Rows from block 10 of a small sound classifier, named by matrix and row number. Rows with one number belong to one neuron. Each number is 128 + 24 x the weight over its row's rms, rounded and kept within 0 to 255. All counts start at 0.
After each neuron's rows are labels from the 100 clips, of 14976, where the neuron reaches its highest value: "strongest on" is what is common among them. Only what is clearly more common there than usual is listed. The data: acted Russian speech (Dusha).
# fc1: MLP up (model.blocks.10.mlp.fc1.weight, 768x256), inputs 128-255
# fc2: MLP down (model.blocks.10.mlp.fc2.weight, 256x768, transposed), outputs 128-255

fc1.700 [119  78  75 127  97 102 118  94 139 117 153 168 110 126  87 149 135 149 111 147 115  91 177 136 156 114 101 144 139 137 175 115 110 105 125 154 122 154 126 140 105  97 173 138 114 128 151 136 137 129  80 153 148  87 141 127 135  96 124 110 112 140 112 162 140 160 114 151  79 133 127 125 120 143 167 132 160 174 128 147 128  49 130 106 167 171 131  98 180 102 129 110 141 104 180 124 154 131 114 155 102 115 127 151 110 102 139 144 105 132 133 159 108  99 128  98 124  81 140 162 125 148 129 140 136 124 100 116]
fc2.700 [130 110 127 152 117 122 136 102 117 150 131 151 135  91 114 126 153 143 123  70 119 111 103 121 145 115 132 110 136 134 135 146 126 127 139 130 120 146 172 148 155 150 132 135 129 140 131 111  93 105 116 132 142 156 168 123 122  99 116  98 147 126  92 138 101 157  90 164 136 116 141 110 108 129 106 124  79 155 141 159 148 112 168 117  98 133 141 143 121  98 103 152 144 130 147 107 135 125  97  68  98 123 128 155 106 134 214 152  83 137  98 150  76 147  76 105  99 132 103  62 164 163 150 141 152 128 116 129]
strongest on: emotion: angry

fc1.34 [137 104 153 156 118 175 147 127 132 137 141 118 145 131  75  98 108  97 125 114 111 106 131 130 130 104 118 101 126 173 120 116 138 156 163  85 165  81 116 112 131 145 122 115 121 136 112 101 134 116 135 115 124 120 109 141 148 131 129 161 149 142 151 136  79 148 154 108 141  94 113 103 114 156  75 108 116 118 105 137 163 131 124 167  97 122 160 150 120  70 122 113 161 112 119 143 117 132 135 151 164 101 148 133 141 130 117 123 131 109 112 139 115  95  95 150 156 110  76  75 127 144 153 113 162 117 115  95]
fc2.34 [ 84 124 143 124 112 145 171 122 156 140  96 139 116 114 117 105 113 121 103 143 125 113 160 160 121 146 162 147 105  62 137 111  93 126  96 132 125 136  96  79 113 105 123 140 102 126 137 101 125 123 136 141 139 111 101 131 102 146 116 133  81 118 106 193 127 148 135 142 125 145 131 139  99 121 148 108 169 116  90 125 124 104 106 134 135 130 122 129 144 132 141 118 144 110 143 129 120 159 131 149 171  94 185 130 132 153  93 115  84  83 146  94 187 100 164 127  71 144 172 199 105 113  96 118 131 115 125 117]
strongest on: emotion: angry

fc1.539 [110 111 151 126 125 165 101 160 156 112 145 165 117 111 135 110  84 139 162 135  87 110 157 118 141  93 103 145 125 126 113 146  93 151 175 101 112 146  78 118 120  94 130  99 126 106 136 103 122 136 102 119 117  97 152 154 100  82 146 161  98  90 133  99 113 129 152 128 163 138 112 162 130 130 142 103 189 138 134  71 109 125 116 137  95 168  98 110 149 129  95  91 127 122 184 133  57 147 141 114 114 120 137 151 199 122  83 130 117 121 136 118 102 126 106 141 170 143 100 132  86 129 102 114 186 136 112 104]
fc2.539 [127 117 118 148 130 136 118 117 111  62 115 123 146 144 111 149 138 103 101 142 122 147 152 166 121 150 129 111  92 146 152  93 142 167  95 105 145 104 169 132 108 102 139 134 117 146 136 139 128 137 131 163  74 142 108 114 185 138 182 120 115 170 166 150 158  85 107  90  77 105 109  92 115 121 142 133 111 114 133 135 143 133 136 136 170 163 145 134 162 110 177 125  95 130  83 100 146 118  99 101 117 152 131 152 118 138 145 129 137 168 125 106 134 107 126 177 151 110 152 136 160 127 134 140 122 122 153 154]
strongest on: emotion: neutral

fc1.294 [135 131 130 153 109 131 169 103 124 144 101 108 150 144 105 122 148 100  84 108 139 152 171 188 131 160 168 128 113 102 147 125 156 133 106 154 124  95 141 138 141 115 123 165  87 145  97 143 155 135 151 157  94 144  80  86 184 141 123 112 136 132 144 188 150 137 102 133  79  97 106 109  69 144 141 142 115 119 138 153 137 142 111 138 158  97 166 142 121 129 133 143 124 145 108 130 153 126  86 111 149 127 164 110 122 161 139 100 144 140 137 144 102 148 130 104 101  92 169 108 172 146 139 120 106 118 129 129]
fc2.294 [152 129  96 145 132 111  91 137 150  80 134 111 117 116 164 171 120 132 114 126  86 118 177 131 155 115  94 143 135 161 145  98 138 133 160 131 124 114  98 102 124 112 153 142 148 132 113 166 131 165 100 137  94 140 169 137 167 105 178 136 141 108 126 116 154  67 131 101 111 149 126 143 145 121 119 109 150 140 153 120 105 130 139 125 146 166 122 106 120 149 125 104  86 128  88 145 130 145 125 113  95 168  98 165 130 114 126 151 111 155 134 145 111 142 136 152 199 136 146 117 141 139 135 118 174 178 140 124]
strongest on: emotion: neutral

fc1.7 [113  96 144  96 100 149 154 112 144 155 139 101 124 116 128 108 157  81 102 122 134 109 140 147 111  85 125 120 165 156 142  84 151 119 157 109 190 138 131 123  94 146 144 109 125 158 124 117 152 131 124 149 138 131 108 129 109 149 145 117 138 129 146 150  94 175 131  92 126 140 115 169 126 112  98  91 157 125 118 130 170 109 143 106  95 165 183 100 114 128 107 103 177 135 143 192 126 117 150 144 163  94 128 108 121 129 131 109 148 103 128 150  80 102 130 159 108 120  97 113 108  94 152  95 169  97 117 114]
fc2.7 [127  84  67 135  66 123 146  93 100  92 105 120  96 120 136 170 131 128  63 115 176 137 132 169 150 127 110 115 122 102 188  87 145 106 129 167 124 133 116 113 126 136 173 112  95 135 114 124 119 142  78 138 149 159 137 153 121 152 159 122 151 117 135 164 128 160 145 140 150 132 125 153 133 116 111 127 186 126 146 145 112 108 141 119 130 181 126 153 155 152 134 141 141  93 184 135 155 129 115 143 122  76 117 119 120 132 148 141 132 124 120 128 121 158 141 109 112 138 123 113 127 134 155 140  90 138 140 133]
strongest on: emotion: angry

fc1.688 [148 111 142 165 123 140 137 118 157 137 163 141 136 110  88 110 106 160 125 107 113 137 127 120 148 136 110 123 105 155 110 116  90 137 145  85 141 109 154 103 137 140 136 146 156 136  94 128 150  89 142 133 100 122 122 125 131 100 135 136 149 148 114 155  86 163 143 103  99 124 136 135 121 143 103 150 135 131 141 139 120  99 100 121 146 151 146 134 114 120 137 112 209  93 119 140 152 106 129 151 152 104 165 120 106 150 133 134 117  73 146 141 120 143 111 157 182 101 132 109 133 158 137  91 137 107 132 102]
fc2.688 [112 116 144 118 117 148 159 129 139 148 129 122 111 118 118  99  95  88 128 166 132 137 152 152 138 137 143 137 128  72 121 116 133 144 151  85 152 101 101  89 127 122 119 123 108 113 113 120 151  97 126 145 117 125 104 125 104 127 109 148 125 130 161 169 122 155 144  93 126 123 138 141 118 119 111 130 143 124  94  83 147 116  96 139 120 117 122 132 136 123 127 104 175 112 142 153 101 113 136 156 178  83 168 125 120 147  86 108 141 114 154 132 154 107 124 144 106 109 108 138  98  79 134  87 116  89 113 116]
strongest on: emotion: angry

fc1.187 [150  96 126 208 107 154 141 132 115 154 171 166 121 144  87 122 107 149 121 110 107 161 181 137 115 120 127 116  92 116 132 117 105 144 120 130  84 111 139 117 159 127 128 141 139 145 157 138 172 111 118 147 140  84 146 137 120 118 140 144 116 121 138 145 120 159 109 143 110 115 111 110  95  95  99 126 166 135 141 131 124 109  84 132 146 146 120 130 122  95 127 117 185 137 141 110 146 167 131 127 104  95 142 142 125 149 106 167 108 135 144 136 115 148 139 115 150 124 145 117 133 141 115 109 155 129 129 104]
fc2.187 [148 134 138 170 116 146 146 147 164 155 159 120 107 100  88 129 125 134 127 151 132 159 195 133 159 138 147 134 142  69 113 128 112 128 127 137 111 137 116 100 180 137 131 146 118 133 131 177 174 147 143 129 114 110 124 114 106 125 129 137 110 152 104 128  99 128 110 149  81 101 153 125 140 110 117 120 191 154 115 140 111 123 125 142 142 117 128 140  83 134 150 118 139 123 125 124 147 121 136 130 150  72 169 130 133 112  63 134 110 107 151 157 160 156 153  96 135  82 151 124 151 142 116  76 119 125 123 107]
strongest on: emotion: positive

fc1.75 [127  88 140 102 114 184 114 173 146 120 180 119 139 117 134  93 119 109 157 121 114 120 129 105 153 144  98 146 161 154 115 141  89 154 162  91 143 153 113 158 104 112 111 137 127 129 142 135 135 121 138 137 141  96 120 130  99 119 144 141 113 135 123 107  99 190 162 112 154 164 121 170 149 123 116 151 139 119 129  76 139 107 127 172  99 161 124 107 136 134  65  76 144 146 164 154 123  97 158 114 129  91 131 142 141 118 110 134 153 136 126 112 146 170 133 131 189 115 103 134  77 143  92 125 148  91 119  95]
fc2.75 [ 99 114  88 153  94 109 115 109 136  91 115 141 132 123 137 156 132 112  90 104 119 122 130 146 170  71 125 105  75 134 164 111 105 111 121 176  94  94  98 109 139 150 139  90 115 127 166  86 132 167  80 135 136 120 121 116 154 163 178 126 136  86 179 144 162 115 111 141 139  92 158 122 142  86 104 128 179 149 141 178 144 118 126 111 103 157 121 116 139 159 138 106 117 134 140 141 140 180 145 118 117 105 125 152 130 117 128 146 117 145 135 128 106 116 150 146 121 138 160 135 170  69 133 135 147 140 109 170]
strongest on: emotion: angry

fc1.62 [162  83 104 180 106 144 134 112 104 109 160 109 133 161 105 136 100 110 104 114 113 104 145 143 113  89 108 119 147 154 146  91 137 165 140 122 151 133  95 134 122 158 139 117 144  79 155 108 133 113  86 136 138 109 120 124 126 131 142 175 138  78 159 154  98 169 151 139 142 106  69 132 111 120 111 122 157 138 151 134 137 100 133 135 122 147 149 113 174 103 134 120 172 103 164 139  99 147 106 130 128  98 108 149 140 130  85 124 147 152 126 123 103 107  99 128 162 121 115 117 138 143 131 130 160 115 127 127]
fc2.62 [ 94 130 147 160 123 164 143 143 166 140 138 128 130 114  81 113 116 139 129 106 122 147 195 152 156 105 134 135 108  88 119 133  74 130  90 106 126 127 109 104 142 126 108 133 115 143 131 135 163 130 136 139 136 116  92  96 127 117 120 135 109 131 127 147  99 139 121 162 135 106 160 125 138  80 142 134 167 152 104 124 129 105 108 165 110 116 126  90 119 106 111  96 147 132 134 154 125 147 113 129 138  92 155 146 127 117  80 112  80 119 142  82 131 138 145 114 104 115 169 153 113 105  88 107 183 118  75 122]
strongest on: emotion: positive

fc1.201 [173  91 124 146 113 113 130 116 120 146 186 125  89 174 113 141 101 146 135 129 129 124 201 124 122 102 132 134 142 156 111 150 154 157 128 126 104 106 106 134 159 146 122 162 109 102 144 115 153 110 135 147 110 146 123 128 133 110 114 103 155 106 140 155  90 155  95 145 116 128 141  88 116 119 122 175 147 139 102 152 122 100 176 101 109 149 145 111 154 138 150 152 174 166 138 109 146 132 123 140 142 105  89 113 138 133 105 165 158 156 141 143 132 146 113 111 171 117 114 115 114 128 129 124 153  96 132 135]
fc2.201 [ 81 144 175 127 146 137 169 149 143 159  62 145 144  99 119  80 129 116 140 143 142 129 118 169 134 105 175 139  95  53 122 142  83 157 119 121 134 128 109 137 111 106 108 115 112 128 150 145 133 103 128 123 135 119 108 113 130 154  86 146 112 127 151 146 125 140 148 143 156 117 121 127  77  98 137 131 155 120 105  91 140 138  87 144 121  93 112 122 135 133 123 107 139 125 126 139 108 139 127 146 130  97 158 143 137 165  74 109 135 131 135  88 130 112 142 149  68 134 126 146 124 117 108 125 123 115 108 124]
strongest on: emotion: positive

fc1.443 [ 98 124 139 146 130 101 123 146 112 134 160 155  90 161 127  95 106 129 147 125 125 111 127 151 112 130 120 107 114 111 105 129 117 166 161 125 116 137 109 135 136 109 105 143 127 121 122 112 138  77 141 179 101 107 104 143 117 118  68 136 155 119 132 133 121 131 111 107 163 151 125 115 142 127 125 150 165 102 145 129 131 133 112 125 115 117 162 108 150 125 137 143 132 169 148  90 139  90  99  97 127 146 139 102  93 104  86 148 145 126 174  85 105 166 110 148 102  68 128 113 101 106 146 123 129 107 135 161]
fc2.443 [ 99 160 165 144 175  89 106 154 125 156 145 143 160 139 110  88 122 138 188 129 127  78 127  91 146  93 140 139 134 164  92 174 117 123  96 130 102 131 124 155 154 166  77 142 159 124 154 109 125  98 155 119 148 113 109 119 152 124  96 144 144  88 131 105 121 122 112 159 157  87 154  96 135 110 161 121  77 120 101 136 124 102 103 141 129  81  93 102 151 118 110 134 135 173 111 126 122 151 132 128 121 139 139 109 139 109 134 118 141 150 127 136 100  82  85 125 115 112 144 133 140 124 110 158 147 108 105 141]
strongest on: emotion: sad

fc1.22 [104 140 152 124 156 173 130 158 158 126 136 123 126 158 113 118 150 124 164 154  98 158 191 140  95  90 160 140 132 138 118 157 117 137 125 139 167 113 143 115  98 138  72 154 128 116  72 134 157  96 131 120 127  95 116 150 122 115  87 154 131  99 123 145 104 120 151 154 140 127 117 138 127  90 120 121 141 133 113  84 124 121  77 180 125  96 120  88 115 110 107  92 120 145 128 202  76  94 108  97 128 128 142 102 116 104  99  75 151  96 151  77  82 146 110 128 122  94 160 122 124  95 143 129 179  84 101 132]
fc2.22 [130 130 138 135 136 143 137 151 138 171 156 111 142  87 109 124 146 121 140 141 161 175  99 110 145 145 142 126 138 133 113 136 117 119 120 163 106 103 161 120 155 121 125 169 137 133 114 149 162 119 164 137 133 145 136 122  54 107 109  94 149 161  74 129  95 147 109 151 109 140 167 139 143 122  93 154  63 117  98 137 143 144 114 120 120 103 143 117  77 147 110 141 138 124 122 146 165  90 124 132 188 138 167  87  73 107 173 130 141  87 148 173 132 167 143  88 112 103 128  82 135 125 132  78  74 110 143 117]
strongest on: emotion: sad

fc1.423 [161 142 150 124 114 151 122 145 132 127 169 157 121 150 113  98  97 131 156 143 152 156 122 112  93 114 170 140 138 106 102 147 137 168 151 146 120  90 130 141 158 127 117 154 142 109 120 159 149 128 148 153  98  79  84 143 104 114  83 126 169 124 129 115 105 135 108 114 151 136 114  89 112 158 116 145 162 125 161 130 171 135 118 109 102 107 150 123 139 141 140 140 121 147 175  87 118  93 144 104 134 128 115  97 116 125  94 120 140 129 194 143 120 185 116 136 159  64 146 119 134 114 140 120 115  61 121 170]
fc2.423 [ 95 166 192 141 163  90 141 138 119 189  95 132 136  81 117  73 157 132 173 123 144 129 137 120 162  97 157 115 148 120 108 167 110 135 143 141 104 161 151 140 134 140 101  90 146 114 177 103  99 102 156 112 149 145 176 135 124 120  79 104 130 163 107 137 128 124 119 160 155 134 148 106 102 107 122 124 123 167 137 141 126 159 156 125 126  71 144 118 106 115 149 147 118 148 102 105 119 131 143  82 124 115 146 151 134 132 128 156 127 107 116 127 116 126 130 123  79 122 105 125 174 124 120 137 140 129 137 116]
strongest on: emotion: sad

fc1.637 [143  92 134 119  79 165 163 139 151 141 169 139 136 129 113 104 126 115 104 149 127 119 110 135 146 107 112 119 144 184 135 109 143 154 120  84 178  88 141 130 123 169 135 155 105 107 135 106 136 124 143 132  96 136  95 157 137 115 161 139 165 142 168 135  70 205 175 109 140 126 142 146 131 124  99 134  98 116  84 137 146 122  91 143  99 136 167 108 122 116  92 119 163 105 159 155 104 116 129 166 166  73 118 115 149 135 130 128 142 111 117 136 131 132  97 136 156 119  73 121 125 144 154 121 138  99 122 104]
fc2.637 [130 117 106 153  76 109 149 125 106 116  81 151 121 129 147 136 141 135  77 109 136 109 165 172 104 134 152 135 102  50 154 106 122 115 103 135 100 134 134 123 140 137 152 120 107 132 157 144 105 146 102 128 137 135 183 159 139 130 140 111 108 109 105 151 163 144 109 156 146 151 117 123 123 122 140 116 205 122 152 145 114 131 156 127 152 155 100 127 131 125 140 163 113 122 157 125 146 176 104  91  86  52 135 134 132 130  81 154 100 144 134 162 131 143 130 120  99 145 161 119 161 154 108 122 142 152 138 137]
strongest on: emotion: angry

fc1.577 [ 95  93 147 100 123 162 135 115 144 162 171 151 165 135 117 122 126 129 105 113  99 139 153 125 119 118 124 103  91 182 109  94 112 105  86 125 119 119 141 106  84 128 140 148  90 113 107 101 141 102 146 140 137 127 102 140 115 157 126 136 109 122 150 170 132 151 140  90 136 125 135 150 155 110 123 144 153 116 160  96 138 127 106 125  94 168 171 114 134 150 118  85 134 160 138 181 130  98 108 119 138 113 145 125 157 106 155  88 123 108 140 125 123 132 132 120 104  99 142 168  78 103 122 123 168 131 141  89]
fc2.577 [120  95  83 150  89 131 121 127 130 101 161 189 106 147  99 155 121 142  98 110 163 115  94 127 122 128 108 133 102 155 145 109 119 106  97 133 132 117 123 121 130 104 158 151 108 146 143 107 119 151  92 135 136 129 119 146 149 127 153 139 118 137 118 106 125 146 100 118 119 107 136 141 160 110 142  91 156 138  96 128 124  84 101 128 178 161  77 132 155  80 132  89 130 118 183 111 125 146 108 114 119 124 144 130 121  91 154 117 104 140 148 109 109  67 115 100 124 119 154 174 151 134 147 138 117 133  94 114]
strongest on: emotion: angry

fc1.399 [109 100 152 114 121 150 161 100 137 159 121 133 164 129 122 150 118 171 115 125 110 144 145 150 138 104 139 112  85 158 102  93 133 110 107 105 126 130 149 120 116 147 145 140  92 126 130 118 129 123 128 135 128 118  88  94 117 131 135 126 119 145 160 148 111 172 127  98 163 146 134 137 135 116 150 140 117 108 178 109 132 113 123 114  79 171 152 114 128 146 137 131 150 128 127 172  95 112 118 123 114  97 163 134 142 136 135  97 103  66 130 108 112 156 119 135 124 118 153 152 103  68 114 112 156 116 136 108]
fc2.399 [133 105  73 127  87 152 121 122 149  74 128 144 111 117 105 173 131 159  85 113 137 126 138 127 121 114  69 147 128 130 151 107 129  88 122 130 155 105 125  92 108 116 166 120 118 128 144 145 148 185 111  93 150 125 122 141 125 138 191 138  98 123 100 102 121 135 132 136 129 110 143 167 159 106 101 125 181 132 125 111 114 106  93 148 129 178 110 132 107 103  94  77 134 106 162 157 125 157 142 151 134  96 104 137 112 111 133  88 140 126 141 126 119  95 151 123 163 148 112 132 115 120 140 135 127 165 109 106]
strongest on: emotion: angry

fc1.92 [140 116 129 165 101 138 154  94 131 158 151 114 106 155  94 103 132 101 100 104 147 138 128 163 149 166 165 137 155  84 137  88 131 147 159 157  77 109  88 136 165 134 137 125 104 146 111 118 140 133 125 165 123 139  95 118 134 126  97 116 157 136 127 162 118 161  71  98 134 143 109 123 133 134 151 149 162  78  88 140 132 115 125 148 149 123  88 145 149 153 113 152 141 136 139  93 157 112 129 151 117 130 170  97 122 137 152 161 139 111 126 126 138 135 109 106 114 113 133  83 132 175 150  80 106  83 120 130]
fc2.92 [131 171 136 165 166 127  82 166 162 119 140 115 171 114 120 136 128 118 164 111  92 131 112  77 136  97 112 155 146 194 108 137 104 109 118 117 153 125 147 101 125 136 107 135 179 119 129 120 114 138 154 121 126 100 141 120 158 127 143 152  98 119 118  94 124  75 140 131 146 136 154 130 158 128 119 102 112 131 129 129 103 157 109 170 135 110  99 123  74 120 136 124  80 146  74 151 128 150 119 112 141 169 112 136 124  94 132 113 119 106 140 103 133 121 153 138 173 125 174 142 166 149 106 126 141 159 139 107]
strongest on: emotion: neutral

fc1.712 [146 129 147 121 104 127 147 145 148 154 167 126 135 125 124  88 144 108 119 148 146 149 147 162 154 169 102 128 110 130  92 135 159 153 102 113  78 111 117 129 119 114 154 174 110 116 147 148 158 118 163 139  85 152 119 114 132 114 145 114 158 112 131 166 152 177 140 127  79 163 117 128 157 114 153 162 119 161 122 128 113 145 149 134 134 135 112 107 142 149 133 105 149 129 145 148 153 106 125 149 160  69 119 131 114 126 136 150 121 148 140 149 148 170 145 133 142 112 149 158 140 144 128 102 110 119 146 135]
fc2.712 [103 128 129 146 118 109 127 177 123 122 117 148 121 129 166 130  91 131 125 149 104 103 184 153 134 150 135 129  87  83 119 124  93 126  97 104 124 157  81 121 143 116 133 117 113 128 145 135 102 142 111 110 136 129 180 163 140 135 127 165  83 110 144 135 155 137 136 134 140 170 147 138 144 151 155 107 209 128 120  95 105 131 122 155 161 124  79 138 145 118 153 148 107 132 146 132 138 142 100 124 112  67 170 117 177 105  51 150 107 168 132 132 154 113 149 120 120 133 166 143 125 159  90 106 143 163 131 104]
strongest on: emotion: angry

fc1.312 [133 119 121 125 108 159 127 164 138 120 167 119 108 143 148 132 105 142 140 188 117 153 129 125  96 130 134 153 112  99 109 131  99 163 117  97 113 119 116 138 132  85 130 152 140 147 151 171 136 142 129 137  89 132 144 103  95 116 140 140 137 128 124 119 114 148 147 126  78 113 104 149 159  69 165 142 146 163  70  85 140 113 131 113 190 140 104  67 142 136 133  80 122 142 164 128 111 144 110 113 154 110 145 153 117 100  86 165 127 149 157 133 151 115 159 117 141 119 170 170 114 106 114  65 132 114 132 124]
fc2.312 [132 136 113  97 120 109 114 130 149 120 167 100 127 118 151 144 170 116 120 162 128 115 174 100 122  99 128 136 176 117 129 129 146 113 153 152 128 134 123  94 100 132 129 136 137 104 113 150 128 148 167 115 123 139 156 134 120 161 153  92 115  82 113 146 141 113 127 127 127 155 161 120 155 153 109 146 157 134 184 111 118 154 151 105 107 141 104 140  99 170 118 136 109 125 121 169 130 139 150 167 143 113  98  96 123 109  83 108 144 121 150 162 106 140 135 139 154 116 116 111 149 134 161 135  86 140 153 164]
strongest on: emotion: neutral

fc1.375 [138  85 143 127  91 192 167 163 156 152 161 132 153 113 123 118 119 101 119 149 117 131  92 116 132 126 130 149 133 149 136 105 111 167 122  75 209 106 144 128  98 110 136 132 112 108 156 118 144 128 134 143  82 119 114 128 131 118 153 138 122 172 157 107  56 184 150 100 175 140 142 158 125 116 125 140 102 110 100  95 157 137 111 155 128 144 152 112 127 100 120 123 160 115 150 168  74  97 118 133 157  88 141 142 177 140 122 106 162 113 150 116 149 131 105 146 156 111  72 140  78 132 134 106 132  95 111  85]
fc2.375 [132 118  86 149  83 111 133 103 110  73  95 126 128 144 122 155 143 141  68  93 136 102 160 175 120  76 124 125 141  87 161 102 138 124 136 134 111 132 131 128 125 140 149  89 103 145 124 153  94 156  93 110 129 160 149 136 152 131 173 115 115 100 135 140 165 128  99 140 123 112 102 121 119 116 129 142 182 138 179 155 117 103 180 143 133 177 111 111 128 119 118 123 119 116 162 151 146 168 103 101  75  94  83 127 123 140 112 155 127 170 120 140  83 145 133 136 128 149 137 103 144 135 137 152 174 143 133 153]
strongest on: emotion: angry

fc1.271 [122 104 125 139 149  79 127 134 105 160 113 170 122 121 141 129  78 155 171  82 112 111 158 143 132 160 106 113 133 131 140 145 102 100 119 104 124 162  99 132 140  81 128 148 109 134 110  84 130  51 120 146 106 118 150 104 165 100  88 148 110 155 117 132 126 163 143 111 111  98 137 117 129 168 132 101 138 118 100 125  86 133 129 119 132 116 134 170 134 114 125 147 183 155 109  60 152 149 131 108 117 107 158 127 136 143 139 124 117 113 140 140 133 111 123 135 116 118 155 156 138 169  92 128 108 121 140  87]
fc2.271 [151 148 149 137 156 144 113 127 154 184 164 133 128 152 144 102 109 121 166 133 124 138 147  70  67 112 160 162 122 133  98 156 114 105 161 135 149  77 134  75 106 115 106 122 149  94 116 160 170  95 136 164 165 103 121 137 109 143  76 140 123  79 153 104 125 148 119 140 108 136 100 119 148 113  98 115 117 134 158 121 134 112 127  97 125  99 127 119 115 150 128 102 153 146 147 135 130 153 127 136 118 144 125 142 136 118 139 122 106 147 156 127 113 140 119  89 129 122 131 142 109 115 110 119 148 102  86 159]
strongest on: emotion: sad

fc1.0 [156 141 144 112 102 157 131 137 138 145 179 139 152 125 138  89  80 143 153 133 146 141  99  92  95 114 176 143 135 106 127 146 109 166 144 152 123  99 110 146 141  99 136 153 159 119 122 156 129 132 137 152 124  91 111 129 108 118  82 133 173 102 132 126 117 137 152 124 160 170 114 100  95 159 127 115 181 142 156 137 165 152 132  96 113 119 130 108 139 156 125 129 117 130 171  95 111  92 153 127 116 130 137 110 130 131 108 135 116 134 193 144 114 178 124 131 170 108 140 150 125 113 109 126 121  93  95 168]
fc2.0 [ 93 165 199 130 163 108 145 134 109 171  84 106 150  96 115  78 164 119 162 139 147 148 147 141 156 108 164 102 163 113 121 157 103 154 134 150 104 149 160 162 120 154  99  82 133 130 159 119 108 112 162 115 138 138 138 132 101 125  85 112 127 177 117 134 134 116 117 159 145 144 113 104  92 104 124 154 104 161 141 149 142 155 167 132 122  75 145  97 104 121 146 136 104 148  91 113 132 112 160 109 127 118 143 148 120 141 137 148 134 108 102 122 121 138 142 135  61 124 106 121 140 114 111 137 138 120 132 138]
strongest on: emotion: sad

fc1.644 [165  91 149 159 111 148 144 105 126 122 165 110 113 131 119 140 124 132 129 117 154 143 171 102 140 153 119 132 143 132 156 107 128 166 146 135 139 114 152 124 148 131 145 170 147 122 100 114 159 113 136 177 114 101 131 152 153  85 138 114 135 159 114 145  99 156 112 138 115 166 105 104  63 129 129  90 137 141  93 136 110 122 160 140 151 165 122 109 149 115 120 140 139 105 109 107 135  90 161 137  80 120 137 141  86 176 144 153  94 125 150 123 127 117  96 133 171 114 129 120 125 124 106 129 148  82  92 102]
fc2.644 [129 115 161 133 124 160 175  98 147 126 111 119 130 129  85 101 138 112 113 148 124 162 141 177 147 129 141 119 105 103 149 125 128 187 123 133 130 105 147 141 124 138 126 116  97 136 135 137 141 108 151 128  91 121 106  90  85 105 127 110 158 137 140 177  99 138 125 126 124 105 129 121  62  94 107 172 107 142 114 124 182 126 124 127 124 124 164 106 123 130 123 106 150 112 112 164 114 120 108 147 163 120 142  95  83 182 142 122 125 100 128 127 112 156 128 173 107 121 122 106  91  82 153 117 121  96 127 128]
strongest on: emotion: positive